config = dict(
    train_examples=26041,
    n_mels=64,
    hop_length=160,
    codebook_size=256,
    norm='batchnorm',
    kernel_size=5,
    init='trunc_normal_002',
    optimizer='muon',
    muon_scale='match_rms_adamw',
    orthogonalizer='newton_schulz_5',
    max_steps=15200,
    lr_schedule='cosine',
    final_lr_fraction=0.1,
    warmup_steps=760,
)
Rows from block 5 of a small self-supervised audio encoder (BEST-RQ), named by matrix and row number. Each number is 50 + 15 x the weight over its row's rms, rounded and kept within 0 to 99. All counts start at 0.
After each channel's rows are labels from the 100 clips, of 14848, where the channel reaches its highest value: "top examples" is what is common among them. Only what is clearly more common there than usual is listed. The data: short read English sentences (LibriTTS-R).
# conv: pointwise conv (model.blocks.5.conv.weight, 256x256x1), inputs 0-85

conv.127:44 79 37 41 49 59 46 43 36 50 46 25 55 33 33 67 50 81 38 33 65 75 45 69 40 61 55 53 41 63 43 46 55 53 36 62 58 35 69 58 53 42 80 46 42 54 68 48 63 59 67 58 50 40 45 25 53 64 22 14 71 36 43 54 65 40 49 36 60 08 38 64 67 61 62 32 31 67 18 31 53 57 35 52 54 69
top examples: voice: female

conv.142:23 61 56 59 42 41 31 23 55 44 70 75 36 38 70 59 53 79 62 56 37 52 25 38 40 59 30 38 51 36 45 69 35 32 57 54 63 63 49 32 41 52 49 51 51 31 53 36 34 65 54 36 37 56 45 41 63 27 42 46 53 58 29 46 36 80 36 53 59 74 57 63 51 32 44 50 43 43 40 24 61 44 64 18 53 21
top examples: voice: female

conv.234:56 46 48 44 35 50 42 75 23 44 50 53 49 62 80 57 61 75 41 62 31 55 50 44 57 53 37 31 69 62 42 39 60 14 42 45 29 71 46 77 36 34 57 37 72 50 62 64 48 38 57 48 51 71 60 40 49 26 47 76 62 60 66 22 42 11 25 55 70 50 34 59 55 61 51 64 44 46 42 49 44 47 74 63 27 46
top examples: voice: female

conv.195:50 33 43 30 38 44 58 40 63 49 31 40 55 33 46 36 58 65 96 38 58 54 63 62 45 36 34 41 53 45 59 42 33 31 65 63 19 43 35 47 50 29 64 54 58 54 50 36 36 89 38 32 38 35 39 45 43 64 53 40 42 44 39 29 71 33 56 46 76 48 66 42 49 30 51 61 81 51 86 49 62 33 14 74 35 66
top examples: voice: female

conv.181:48 31 66 42 75 57 52 77 47 75 53 50 53 59 69 36 32 61 54 35 46 31 84 65 46 68 11 45 47 61 58 09 95 64 41 47 26 45 23 55 66 41 23 21 50 45 39 51 15 26 61 46 55 59 64 40 45 55 42 58 71 13 29 38 43 50 27 47 46 53 38 33 50 47 99 35 47 52 68 47 43 57 28 44 38 70
top examples: voice: male

conv.193:75 60 62 54 42 45 69 51 23 56 21 69 35 51 61 43 48 40 55 47 56 53 52 60 84 54 54 34 45 52 91 49 48 58 57 61 47 25 70 34 66 43 24 62 66 37 68 62 58 64 50 53 52 51 55 44 47 37 23 73 81 45 46 51 52 53 56 54 47 99 56 60 32 30 55 80 64 89 36 45 37 63 70 55 45 54
top examples: voice: female

conv.94:58 45 00 31 83 54 47 80 55 56 59 33 66 67 48 56 58 40 62 21 44 62 70 38 41 71 36 31 69 47 39 38 55 40 48 50 24 30 34 57 35 63 11 42 57 60 46 35 33 63 31 52 65 52 77 73 54 42 49 27 66 50 48 66 62 70 32 74 57 26 44 54 42 49 59 62 23 69 54 22 41 62 32 56 37 63
top examples: voice: male

conv.150:52 33 28 50 71 50 52 48 54 56 67 55 64 52 41 39 52 49 45 35 51 66 60 60 57 44 43 51 67 49 45 54 27 54 27 55 63 70 30 63 41 36 62 63 57 56 36 33 49 28 43 80 39 69 40 55 52 25 25 63 75 55 34 53 51 60 39 32 56 39 68 65 47 38 54 51 59 51 60 44 69 48 49 61 66 48
top examples: voice: male

conv.117:41 40 58 51 46 47 61 46 78 45 41 44 49 65 70 58 33 50 59 58 23 34 69 68 63 36 41 25 62 54 56 26 53 56 29 59 71 56 37 48 32 45 45 55 64 21 41 59 51 70 30 59 15 48 38 62 47 17 30 58 42 56 83 52 75 48 63 35 37 34 50 59 99 55 38 42 50 74 58 59 45 59 38 24 56 35
top examples: voice: male

conv.5:66 55 59 58 62 42 49 90 53 24 34 50 17 54 56 64 34 79 48 43 36 20 57 79 56 51 54 51 51 27 47 54 36 29 44 44 35 43 43 50 44 48 75 40 49 56 62 71 66 68 66 31 69 35 34 41 43 77 55 46 61 31 34 29 31 32 37 23 49 43 66 77 50 33 53 52 44 12 79 38 65 83 34 27 27 44
top examples: voice: female

conv.69:23 38 29 58 46 39 31 55 55 60 57 51 63 58 55 49 68 46 78 34 69 35 44 39 60 60 63 24 61 65 29 58 50 47 43 54 32 51 55 48 48 61 88 48 42 53 57 51 26 61 63 52 58 56 28 53 28 46 66 44 45 40 55 55 44 49 67 39 59 75 48 32 52 59 23 70 58 23 65 04 28 93 54 45 42 50
top examples: voice: female

conv.97:41 39 70 53 39 61 45 64 38 56 87 53 67 37 67 47 40 37 75 36 49 37 26 42 40 82 44 41 24 64 64 84 61 35 54 44 44 34 41 40 30 63 50 32 59 49 52 38 65 45 64 55 65 34 61 41 72 48 44 56 46 40 57 40 24 48 49 46 30 61 61 73 55 40 54 51 59 37 61 35 36 91 67 84 12 28
top examples: voice: female

conv.228:79 41 45 46 32 48 55 48 85 43 33 69 36 32 26 55 75 55 36 60 61 54 75 37 52 52 34 50 55 44 56 38 58 88 36 51 48 42 59 55 42 34 47 73 74 56 62 53 55 37 46 42 43 60 69 51 50 38 53 63 44 43 28 39 60 41 64 30 48 50 53 29 53 52 58 66 19 83 38 47 45 36 36 67 39 21
top examples: the word "he"

conv.242:56 34 45 46 64 34 41 48 66 56 36 29 40 62 44 73 50 59 48 56 61 59 46 40 66 39 74 43 19 34 58 50 62 58 71 32 62 51 41 55 40 29 72 54 32 36 47 55 50 39 55 33 26 53 21 84 47 45 60 71 55 44 62 40 38 68 76 31 50 49 29 32 47 21 52 64 49 43 57 32 63 62 53 30 37 48
top examples: voice: female

conv.18:28 37 82 20 51 46 41 66 59 81 66 47 55 54 50 63 42 67 45 38 57 24 46 58 37 64 45 43 35 36 55 53 77 39 53 66 82 67 84 68 22 44 39 39 36 35 38 62 40 30 57 52 36 30 21 57 42 83 39 56 47 76 43 33 38 73 55 40 39 65 40 42 62 34 48 58 54 54 77 51 30 50 46 54 26 43
top examples: the word "i"

conv.152:38 33 13 55 41 63 44 55 50 49 34 63 35 51 31 52 27 28 33 39 49 45 60 34 55 66 54 43 51 74 56 52 57 29 53 60 60 29 53 89 50 55 46 22 76 53 71 51 50 29 52 36 41 72 38 47 33 39 38 46 40 48 59 48 49 43 49 37 44 47 52 57 37 39 31 49 45 30 35 13 38 42 68 51 68 46
top examples: voice: female

conv.30:30 35 27 55 69 57 41 55 60 55 36 55 30 36 57 60 41 60 69 54 57 60 72 54 44 41 58 65 61 28 56 48 53 58 57 53 70 30 20 48 49 35 60 43 56 54 33 28 57 66 48 56 21 53 68 40 34 64 55 31 44 42 43 49 48 71 28 67 51 32 40 56 54 35 51 44 69 19 43 70 35 32 57 18 59 20
top examples: voice: male

conv.64:44 71 44 51 14 60 57 46 38 56 57 56 60 45 38 48 37 78 59 32 27 28 97 49 52 41 64 48 49 52 54 31 53 49 18 46 59 60 65 39 46 51 39 45 33 65 23 33 43 44 70 61 58 52 55 72 52 43 53 45 27 49 31 66 46 37 61 46 49 43 19 45 44 41 54 53 64 58 67 49 51 45 36 43 37 56
top examples: the word "said"

conv.253:39 43 69 64 42 40 41 50 51 54 46 35 57 51 44 26 57 79 37 63 52 45 99 39 52 48 45 87 66 78 61 61 49 46 50 48 64 38 18 67 46 63 48 55 57 36 43 44 29 46 56 45 32 45 50 46 51 59 50 28 73 61 34 68 38 40 64 27 43 44 48 42 51 58 33 26 42 80 34 74 66 45 36 54 39 49
top examples: the word "said"

conv.110:62 43 65 82 61 82 32 31 61 32 33 61 43 46 52 57 66 41 59 29 01 57 66 57 60 74 54 27 44 27 69 55 37 36 59 56 28 72 61 34 46 34 66 55 31 38 33 59 45 38 58 43 54 69 67 55 36 72 30 62 40 43 70 44 48 48 51 62 66 61 47 34 39 57 60 62 53 65 52 37 37 62 60 41 47 72
top examples: voice: female