{
  "arch": "tdnn",
  "model": "self-supervised audio encoder (BEST-RQ)",
  "dataset": "short read English sentences (LibriTTS-R)",
  "train_examples": 26041,
  "n_mels": 64,
  "hop_length": 160,
  "input": "mfcc",
  "win_length": 512,
  "codebook_size": 256,
  "mask_prob": 0.08,
  "norm": "batchnorm",
  "hidden_act": "relu",
  "depths": [9],
  "kernel_size": 5,
  "stem": "single",
  "widths": [256],
  "init": "trunc_normal_002",
  "optimizer": "muon",
  "muon_scale": "match_rms_adamw",
  "learning_rate": 0.0076,
  "momentum": 0.95,
  "nesterov": true,
  "orthogonalizer": "newton_schulz_5",
  "adamw_lr_other_params": 0.001,
  "max_steps": 15200,
  "batch_size": 256,
  "epochs": 149.4,
  "lr_schedule": "cosine",
  "final_lr_fraction": 0.1,
  "warmup_steps": 760,
  "weight_decay": 0.01,
  "adamw_weight_decay_other_params": 0
}
Rows from block 5 of a small self-supervised audio encoder (BEST-RQ), named by matrix and row number. Each number is 128 + 24 x the weight over its row's rms, rounded and kept within 0 to 255. All counts start at 0.
After each channel's rows are labels from the 100 clips, of 14848, where the channel reaches its highest value: "loudest" is the band of the loudest frequency at the time of the peak; "responds to" is what is common among them. Only what is clearly more common there than usual is listed. The data: short read English sentences (LibriTTS-R). In brackets: how many of the 100.
# conv: pointwise conv (model.blocks.5.conv.weight, 256x256x1), inputs 0-85

conv.85 [158 143 134 132 126 113 141  85 126  96 127 160 103 100 170 147 107 116 152 109 131 143 113 139  93 120 116 193 161  95 117 137 154 149 166  97  86 154 138 112 136 123  93 165 131 138  96 124 134 104 104 103 110  90 148 101 138 121 156  88 113 123 124 117 127 143 138 148 122 120 128 108  88 135  92 135 168 108 130 108 106 151 125 127 128  99]
loudest: 4000 to 8000 Hz (87)
responds to: voice: female (95)

conv.173 [123 109 126 120 135 148 119 129 128 138 124 128 113 119 151 147 104 101 135 119 169 147 139  86 118 112 121 142 163 177 106 116 160 120 140 109 110 112 118 119 117 104 120 138 141 125 146  85 126 102 166  98  92 120  85 146 104 106 128 101 103 118  87 138 176 117 107  98 127 132  95 104 128 132  97 117 134 132 115 155 127 146  98  92 104 106]
loudest: 4000 to 8000 Hz (26)
responds to: voice: male (100)

conv.130 [104 103 134 130  99 124 141 119 130 116 118 108 132 162 132 101 216 159 149 179 109 143 101  83 115 135 123 111 182 113 129 189 123 126 137 159 161 106 116 115 134 133 187 117 120 147 119 117 117 122 121  99 156 125  96 127 167 146 128 143 142 114 173 141  52 128 146 140 127 172 112 157 139 118  86 124 120 145 105  99 121 107 156 113 136 125]
loudest: 500 to 1000 Hz (37)
responds to: voice: female (97)

conv.31 [145 149  83 140 127 140 119  94 151 175 117 126  95 114  96 139 131 167 134 152 137 129 118 160 118 113 101  79 153 137 129 187 146 115 126 123 128 114 139 113 121 126 166 147 111 145 117  99 155 134 160 140 141 101 104 149 129 113 130  87 134 153 141 119 141 139 171 112 138 155 138 131 111 150  67 117 148 100 130  57 123 123 132  90 166 130]
loudest: 250 to 500 Hz (29)
responds to: voice: female (99)

conv.61 [143 143 124 111  84 207 147 131 133 124 113 110 145 122 134 103 124 147 152 134 116  84 121 143  99 107 142  77 137  79 196 158 134 164 131 123 129 134 139 105 106 135 116 114 152 134 138 159 136 123 129 122 136 141  82 185 134 144 107 126 139 161  94 116 144 135 165 105 138  95 150 217 153  87 164  82 114 123 160 125 131 120 128 110 142 137]
loudest: 500 to 1000 Hz (32)
responds to: voice: female (86)

conv.123 [123 172 120 136 151 114 143 126 132 141 130 127 154 127 145 136 113 141 152 103 146 134 102 147 109 115 130 148 100 140 156 100 111 130 175 165 127 143 150 114 182  91  89 119 100 101 142 126  99 107 125  97  90 137 121 129 152 111 128 158 165 164 114 190  95 141 163 114 140 147  79 124 120 150 137 169 133 136 101 181 109 101 137  89  83 125]
loudest: 500 to 1000 Hz (30)
responds to: voice: male (96)

conv.233 [144 111 103 117 142 118 132 110 165 121 133 117 149 159 106 173 111 125 126 134 118 127 124 137 139 152  85 126 130 166 122  86 128 140 111 116 114 129 139 148 110 119 113 118 111 112 107 105 115 162 132 143 101 102 144 110 141  79 147  98 129 100 145 152 187 126 112 103 137 136 130 118 117 114 159 145 128 126 131 109 118 114  79 115 146 114]
loudest: 4000 to 8000 Hz (26)
responds to: voice: male (95)

conv.75 [137 159 145 104 113  96 127 168 141 128 178 132 149 147  95 113 130 147 114 130 112 109  93 115 159 120 122 130 147 112 112 169 100 137 106 129 118 135 126 149 145 100 146 129 117 151 153 117  89 126 130 125 145 131 130 138 112 160 115 103 111 105 117 111 125 128 182 145 118 120 109 172 111 130 134 126 106 130 146 139 159 171 147 179 111  87]
loudest: 500 to 1000 Hz (26)
responds to: voice: female (99)

conv.60 [120 124 122 120 118 133 130 163  76 136 100 115 157 133 158 118 117 177  93 122  84 136 137 121 145 145 138 121 111 161 169 176 131 114  85 131 181 135 127 131 136 168 108 129 136 127 158 111 201 108 163 102 138 139 160 153 132 140 106 133 118  87 122 124 164 104 162 156 117 140 104 103  96 139 135 163 141 133 145 173 129 125 162 137 103  98]
loudest: 500 to 1000 Hz (26)
responds to: voice: female (90)

conv.78 [103 101 108 167 144 112 136 166 141 137  95 121 122 138 134 129 178 153 150 150 147 142 120 116 114 146 120 112  95  96 182 108 131 164 109 148 135 158 131 162 136 111 122 127 154 160 113  49 135 136 147 132 101 149  87 134 147 160 118 135 102 140 161 106 131 127 191 147 139 143 115 109 116 120 132 136 122 148 120 154 123 148  95 119 107 113]
loudest: 1000 to 2000 Hz (31); 500 to 1000 Hz (26)
responds to: voice: female (92)

conv.144 [ 90 111 113 146 130 113 117 119 121 119 110 166 140 118 137 142 138 121 121 113 135 157  76 156  97 100 162 104 143  86 135 102 116 167 194 114 158 110 117 134 107 136 139 132  85 135 158 152  85 131 142 104 143 140 137 105 109 120 130  84 151 119  98  95 142 138 147 115 146 125 143 111 128 132 124 102 183 178 105 118 132 151  83 136 110 131]
loudest: 4000 to 8000 Hz (88)
responds to: voice: male (72)

conv.128 [124 151 125 133 121 125 125 109 144 127 131 107 119 123 124 126 154 128 128 103 107 116 101 121  95 127 107 135 134 156 104 194  84 140 176 146 100 130 126 135 116 131 121 127 139 221 118 137  73 140 102 111 109 150 123 120 132 123 116  98 170 145 159 118 108 107 131 127 144  80 105  70 138 149  85 114 122 144 112  90 133 104 155 124  87 100]
loudest: 500 to 1000 Hz (26)
responds to: voice: female (97)

conv.36 [111 115 133  91 120 151  89 175 125 150 154 124 109  93 126 124 129 153 109 149 129 172  92 116 127 127 126  80 131 129 163 102 149 153 107 128 122 170 138 102 154 117 119 124  87 123 137 106 123 155 137 140 132 155 142 118 115 183 138 131 190 143 136 145 107 102 124 154 116 148 108 124 157 131 115 155 131 135 169 146 171 140 128  96 136 158]
loudest: 500 to 1000 Hz (37)
responds to: voice: male (90)

conv.41 [120 100 104 138 132 190 119 133 107 143 153 134 144 140  84 134 168 118 130 133 160 146 114 126 117 115 106 144 121 139 143 154 117 114 127 117 111 130 135 134 153 103 171 118 121 103 135 147  72 161 115 101 111  91 117 152 104 133 130 107 139 100 120 138 109 102 191 123 124 109 120 121 132  98 105  91 160 113 132  76 139 120 102 112 114 118]
loudest: 250 to 500 Hz (42); 500 to 1000 Hz (27)
responds to: voice: female (99)

conv.184 [128  95 146 106 147 132  78 112 144 135 128 138 137 109 119 148 130 114 112 111 110 111  79 152 115 113 113 143 121 131  86 127 123 116 139 129 178 130 168 159 126  98 127 146 104 143 157 129 119 125 133 132 118  88 107 126 119 124 115 138 147 122 143 160 119  87 144  87 144 144 170 137 142 128 135 164 158 128 135  95 121 130 120  88 115 152]
loudest: 4000 to 8000 Hz (31)
responds to: voice: male (72)

conv.44 [137 108 122 128 112 128 123 148 164 123 124 115 142 122 111 123 115 173 154 151 139 129 102 120 190 122 119 186 136 135  92 131 134 128 134 134 135 120 108  94 128 150 133 120 131 132 138 152 109 128 130 132 139 108 152 114 163 140 162  95 161 112 160 112 133 119  77 162 150  61 164  89 153 155 161 130 133 112 140 122 116 108 115 112 149 154]
loudest: 500 to 1000 Hz (37); 250 to 500 Hz (29)
responds to: voice: female (88)