config.toml
train_examples = 26041
codebook_size = 256
hidden_act = "relu"
stem = "single"
learning_rate = 0.0076
momentum = 0.95
nesterov = true
adamw_lr_other_params = 0.001
weight_decay = 0.01
Rows from block 2, named by matrix and row number. Each number is 128 + 24 x the weight over the matrix's rms, rounded and kept within 0 to 255. All counts start at 0. Numbers have three digits each.
# conv: width-5 conv, dilation 2 (model.blocks.2.conv.weight, 256x256x5), inputs 36-53, a 5 kernel for each
conv.44:094141134119088136102166141118124122190133142104120127132112143147127120142133108182107140126129133108173125108090143149082168096128148125143109141121103113074109129133147118129149140154096122113101098167119140193120173078129125088160113153131086149104133172100121125157
conv.45:135118105139120153117130081118112162122164150121118083123147158092114110121135151127118168137120075145136131133117114110146147091082108140103128159166133158226129135121120159165137106146092131107123077128147171107080161129082143131146120080123144144155116124133100136107
conv.46:125141091133147115091153113140139107159127157095178142129145132171138148141142136196132111153188100111143162152141127117103116151149121123087146122121114095143107146154124114117105139163145120153109141102116113133121085112114151128117085102083152085098103162098124109134
conv.47:173126119126152088120172098139114128158126113153127160131124110163129122133112131158105077130080095154149110118078138128146095132098169099143157165114126147127142092119135131068127174159127119132137133131158114092102183140141135093106138115128141130123092148146135138115
conv.48:155135107108156102142089127113113136144145147113082144130107140142141180177171184135126133130122102161126137117150157133111145120127135136123107159131113113161096146118065135131113111101127127150112118151121088115135144103153123137128107109115132159091127145150180129124
conv.49:160118139139167120092127148118099136121133147120133102130073123177136114148098131085110067200116143067146113113151100108118129129117140123124138117138167166080075105106151112110130101112122192104131166096147104104147158114140148075186146176137094094159135138115115121127
conv.50:092139137131095100174135102109148119154103105099123143106110140126135149144165114134145120126141160109082124124102087106113187115144134091073125109107124121123114104158122117096103161111096112153094123113150121146137130146108123134103103128150094136141150096161141123123
conv.51:117115104137113106171089122148130138137181160113153121104127156163116112092116151112132169107179132102147164152132151138164156113157152148152116166149102098120126099127199119126116134085093120115138112178102139165166121114124131175132159126115147105139151126157163142134
conv.52:145138143140110122140136146121097151093097122154158144128136116131141129127151134138117147129116139182126128084094170114130105091125126113134174111130124114145149145138120187106137137137120140133139129128101088130155162147122135143199071137082154170133127089129128100123
conv.53:168158131128107141128105108133185121131094118153134096127117152179093124118150137160148128101143151135124121108140152094140134110108177099201159172100117107166084123175138128121143099136087123144100120099164127124137143121128125117146126141164100150146128123091084137113
conv.54:128130135095107108130114124151101126135128137143152152106183107091153081171116143161192149135139152076109127110076107130111102126131145124172185129114140137144121152151128147085105142148203138156108137104164086114132178107113096133191089090106153170151163133119144104131
conv.55:128159083140082158174082135143127136091153138154129125113133133147145110123099111129141135138186104167113134142115144165122098111145114131144162120167114104153121146121175160129102172115097121108103130125140131158131097120125116155086125171168141181096156114143133154140
conv.56:135121115141160112162108162116112128127168128130123146142146146106091117145122148132144105129156123103117084124168102147159130137104125162124116106144119091153094155151121140121125149128092109109124146170139125170110079116121154177072140129117119094177148117148149139111
conv.57:071147152069119144174110115111147091117135162130138135140129095101144159128096091111101118151163075100112147130188117110134146141157137129142108130105159131117106095107066101142105167117173108127154119084131088143140134155104095133175125150124114115126123129111126099106
conv.58:099096102101140100135119136146103141131153122106113133103136139119103090070141137109159123140117170150100143144168090117113137125130120139123136102121108119137134091128125137123103112140123086124137122126192243128116138103098141134141139110125131097136129143154122139137
conv.59:090110094120143101080166129098128139118096175153161118108121099114132121114176157158143154114159119138137112143126122125113128174095091133102120094148117150149159129187090109144111128144122088121128092120154101144117158136147104128124109112093129119142111086096080146152
conv.60:104128157170105152139133109107141108085128103116126100083156147153109154154131129136124113103156156098118099092076115113129118110108150092115135100099112119106120150110114116110116136147126073126124166157131120129135103127139178113146143140088116103146121117067115135111
conv.61:126175123149136167141115147129133121120146129128162137142101140127117119086139109133151149147125107135140123100091143122158117119138105175146125108133122097107120130097139167134115152156125188107111135090114143205096126112132154146150182139131114134145140115162112123141
conv.62:148181105118115150142111106132149160123102114130101121111143092086151190144075138134088157137125139122148093105136124148109099165134150148122115161137140126098120145081162145121123126099142078127137107186146118122132154156145107136085165132118164116102095117077128183086
conv.63:140107191110129121146150109134104088169096108122145182153105153103121144133146173122138127110137134162171159158100123120125137164143117115140166141115141135131148136117137126136149116103147142089136143118140146129114143148112129112132115126106079115094116105141097144121
conv.64:144132117150127107138155129117106108161138086118177134097136123125105134137100158103132116083160150130115140115137097112127122107107180114118146121109119125146136136100118088109145090169143125096119121132139136138144180123106120129124170117125106149165116135140111147095
conv.65:096132134136139141134151102110126148130133104134132143116111118136105132137149118107088127116145117135151125127118134126132132163124114108103142134135125125161088185126093201120146136174143103129163135146139142136108081156144149143058160102147130159097107088109097126141
conv.66:121178108105108151098208131106171170135119174123115143162127125115117106108123114132084125151112185142115099119130131107123121181113162112124119149118137114076085089106129129133141085116158123141129091155112148108112178160129110165088171132140172119110117155136104169095
conv.67:131080220116148134111182153125127071216103113130116127119120134142114129136106199144115146136149091100122100144137126135150106142130125159136165119121159122098135139132124160125101146104165138123112121106151156102183152110129122114066112123158105092159130127103112158099
conv.68:145126110147147154127151125126129126113078138123163123120133143164113163120155086113096153093121118143156133101102149106156105099125121120144140153109128105154115115131082120098117126156176103133129102160132173156125157158130121091181128143127127123128166120093115131124
conv.69:119132170076122118123149130104143146149090139127124112158151115107139164104139170123081085148110148139104141149125146139128103142124099128124185131110162114082113104123081126141145104127134098075129128089136143146115098186078112071144106134115121141138106154100097149144
conv.70:115136071122137084137147126118136164143138128138187128152109119197148145131141122133171130164149112095078171133112146155106146106180124118204139127121136112116132099136174114122094110183159124089104105104106154174126128113120171137173093137103143129143117131123101129148
conv.71:134119117151187140143095129133142127163146144135130092146120138143107105139123169183155117155154122140133140143129079164124120108119127155106111182139132115255148116105131165108121155117116133130165159172182138126139110100115120118128171139147155195150131160088160167163
conv.72:119111137139123138139154100111130172128157159137210127128156146121120147162132133133136138142118131132149120093124177130120148076100143099159148142137136167112118137142154152125108081146164123126098137130139174112092148129119119120152148128116141126130157107131151175118
conv.73:101098121115128175104134111141120117058106127121114147118147132070138132106154134128107121143100105118093153159125099098134123133124119098133190144124138146088136146143172078117082125105112137100175117144071150119125106099098109110086114175122128126125160124113150164135
conv.74:123119097105190114110153095167131166103123118137143158150120149139095102117141149150143130090119131125084108095126154136104121157081110151147148124109097118122129114079159115091122145141158168152133187135107124181126140127108113133088113123163115131135162177058123121126
conv.75:131139079142104127125105123113131116080134097109136149104155133110160124158114091160103126105135137127152093130120144141156127138086129116137132118133116096135127129145156160201089114125096094140100205120136170119155142143155101161124104126132132120111111138128165107118
conv.76:076151148118138130149154131105142111149109116130116152109163168139118112109087157124108134157116099135145116141100117108087139088105094111107101112104136094123131100114145135075119151164129146174123119150115130164142102139120120118112160140104124121122115093183100145147
conv.77:150110126107114131116102109107080091148121127158144139128135177153171119098158094080127114144092084109126114121093177140156147135099111128119105106143111174137140111152156170098115162137098133108148080149128162143135098151129221078155162107128156080127099131155133134133
conv.78:108103124151134119083128110153122106154161112101159188161128153129118126149146100150093160101091147153152114172152119105123097120130106153133146136121168153115113113118113079124106137115088130142122147208095113090089143123120116095118131111126175070115088179161129104137
conv.79:100128167075135120134119126123139124117121141106149171137158133156143129141112156121140143138132181175126136151167082114157144138143114145101136122147107121092111143124151105142145142165094132142144138144139113092131136141134173122123149086127109126114135102153079111156
conv.80:116139146127079125155112094107112117132166139087101118120156137123089096115152046097113135102166113113148145112112131117155168139132129117169144098126121146110115129145092097132125076115086123159139141091105141155101113157137121108135134154123127178116150124112085114159
conv.81:156097136144113169142144154107104117103151142113105131136105145108118125150124141110121116102105078077136098144105114101141116112104149137124104141118133147137129139104109133123115108119087120115157119128118137137122129106134142143151175183139120109149181132120164067101
conv.82:120134055123145121101126141170122107091119124095131138142162149112099127068081130112116107086128110106147145112139130111121173145159160106139154113141124136131142111094129115130139124156113129111119097106133151134141128135149130124128109145145140091145166131115093099125
conv.83:091118097118098100134097084170146141157198147123131112128128147149123146130128111167129088144146107121089120132168126123141134124121136093103133125152116128131135103134140165141122114117104151186133103122101068084119089111118141125072111096117097133165140116126133148149
conv.84:165100085093127138131171128142144137123110130166115131107143158147141132109100107117068110085056156128144167183119137131117112133121158138108092144124120142130110132156129120117159130137110083106140154162148142149114128117123090120123126138113145170130122106101103117119
conv.85:133136106116139114093109105113108099148153123116127097136127121131131111115098117109098116136146142137157128163134152115138159152153124101117083149120164144088077108146150127107144142097142140124123164136122095153136141126134137110118110136082151106144146150126099131126
conv.86:121089093075118145130147138173103117176102141143116177071138139148159133114157146145157138109101106094109093125135127125137112148137109147138096123175121119106096078137120131161113138129141137100156127098141081148154176126126100129169142164073149125117136112130115103125
conv.87:147169174122133179086141131136159120122098086143141128118125129117150132149180161117103102137144117160115120094175241164164155121107096146147148165122133140098137122123151163140132125137127100095078124091121100143109138112134142086143117142150145107125125079114149120132
conv.88:147162112099129137120118111175137129116154214132156116144130117137111114162121138111105148098109108122114161133114140108147114108107125116145134142155123115145095150124132129141133134126138146074147150134106112112102129107125139097157140092138137164158133106156154114157
conv.89:133072132120136151122118115102146146165112124132169100121127113165167102141096080154166096140122099125116142121114120122169150113156146127152141101086120119167094132115126102149100097101048108106116121104148143153082168156138125127183089153111111144118138149139159107149
conv.90:148103077132103130125103185100105113118143116156109145089133138116126139185082084142125135100106090134126114112135107130106106095183139110143117136105115133128106132124141138147129141145128122072152145131084143106115126185133140119147097103106105118065146148116134118126
conv.91:106158146087115094111121106121146126172133142113119132131124147102157126167143128098135133104110099114146115120144155113114149131159090117116163137122180172135127105109086134121114109161166157142117116158174098126146159114155154088147110138118160121122118123172065133140
conv.92:144139167163149150124119142117144158178121094133139132090124143165128109118137149155165148116108143133161120113093079090125127122092130126101150108127138136131105138141104083098145096132150117140130144144128132123105143108136112077105122153168136161102118137143169146127
conv.93:136130177088106125144131177123120099130117116134123089130167105115124170139131153152129117136100085135116135110151146109132112113151137131143140110107121131081095136120131090143148110116091085128168141093066139121090122110167112066160151143098114170085122116106143127102
conv.94:145154153106116103149110090072139131099142134137100133107108143068144103135129126087119098117141122118088144130117088091135089119096110138162110117111118125138145106140135154117139116129138084117121137158111133121106131131104136131134115110176112116149148158167100179111
conv.95:095097139137139120129158122119111138169088123128178127103139124112096131138132123108102139161092102107152125114113097140155125124106122156133187148146141119082161121108042095119122136137135096103133092135154131098137103107141137146132165151169118124136097123173112115119
conv.96:139128074130152118121141081104124116123161109138109126151127149139136133138109140081105104152185094133083132180155126131127147170116143105090125148139131128145093090104167145110105129100126108085151157116125109102148136119118123144079124179093136130146133140116168148112
conv.97:110134170114128110097154150126095150112067128130133091122133131146108091121126175149119127130123131133136156149141113095136108156126108101132117169123142158146164133123124124111125136088108127105117107109120107122167121111123085181098136152107126144131120130112119109159
conv.98:114124118142131124138117124118114094141117136141116138138153118053141109163126136164103115149081164128161132139129149123135120098124132108146161132130163157164136091124131139096131115101111142152125114153138124112123074127151127201124136116135118161140132138148065133136
conv.99:145116120110129151150141114116152117149120099120148154121119120146143109122135099120157087113133132158135118102116123155089133167138127110126135128158102116092098102152149113129181086130128171124161147120075094143176152169135082109109147111155118110105107110171101134124
conv.100:090103118145093127138134160139118127145114132187163116129136164142143145163120132139134048122128104097111170130098135130097103097104143076112170135152155128071136116176137122115108121105115132136167145147125182154122143113115108126104140120110113122099111129158142114118
conv.101:140113137109131134060130110147148089123111127159106099127134133109131134116108113123113129145118147102106128130129088150114112169110136126137164145137156139136123120144111197158147140123124147152124090154117108145102190143146120087212090094129143123140115121133081122142
conv.102:108102160123137143171122138150140129121149094124153105201134141152122159158147121166101099168119099120111117139156145076113097080116059155106092151145084134143115125149106110123136140152149192116138114079107082134109127100133128095225104132132158140143188131139117099106
conv.103:112082098128138168106105101155118145144117155140152131125133136163150166105128164162156144145159143147163157120147145119111133121085132110070099138107087120131140124148094150140096141143126131127127171135115077118166119100132112095130115200086125103132114148199102115124
conv.104:164147117172129146139104078120110121078104140127137115215108117134087120126145146128134157139124067125138148132095126122100141046160144117124119134158150143156086117108132109116149118157138099151116114129134108103117160128101123123047092138120111093121135115120142150104
conv.105:152139136144112155131156131118157164149127137133106114131121120133092094095135147067109126075103145130106112119111112096129122178143140161110111124110136139093120107103133136160152114115122115147114197172106120132154119112149085105160136105102133100144126133122112169159
conv.106:106128082107156139124110137146132119122099126139100131101118129109108148127188146135129110133125158137109175160138130123110106128134134164131082127123120098126168118182103106087109169108149122149119122114106116133132125093147091138118130123126145157121127140087086133129
conv.107:125136139119107157103139139112169149174136108129132136117154106136076119091219166157162209141103127123151155152136157096103141128136133161165124129191115135105153100139141126097126133109113143159170121103104135116151129155096135106151174112153107151148140121097119132100
conv.108:137139158139128172149136170145161134186179161127145198125117097132159139128169123120125148113109115104097136150138163102103108166159150124093156176113111121129125123138139121074117126154126101095158103124113096085109090109106122162103131151123178150191183145107198193138
conv.109:163133128102162108094092145179163144110149151147128176136109129109090108132133145157142152128129121084137128141115153128119140130116137154091115109138112103109152095114136138145104095097162139106112089099081108146118154094136111153136129166114107178164101116151168088131
conv.110:120129119150109103155145113085072096123150135120150136114104164145114161139079136089111150123143166137146122148118140156141124125123110123171116101109134152074159145109151082157117119090122120137134117156143146093119118128115166121114117104127173146126103125136085164146
conv.111:126145167135125125126098118113104104128153154165154099094087144104100144129125130140119100104059112132121083097105060100096133144132113170134175123127122115147178104140121097131133165088071063159141144162143156089132121100154135164178087147161141113141169155152127109105
conv.112:138143156169151124114147149157116131119146131128110098125080094122144151120123160152157156164138125096177156115170148142147131091114094142135123141124141140157150105155153139172119144117154109122143126166144161144128160171177153131087088120125105145157145113139117104141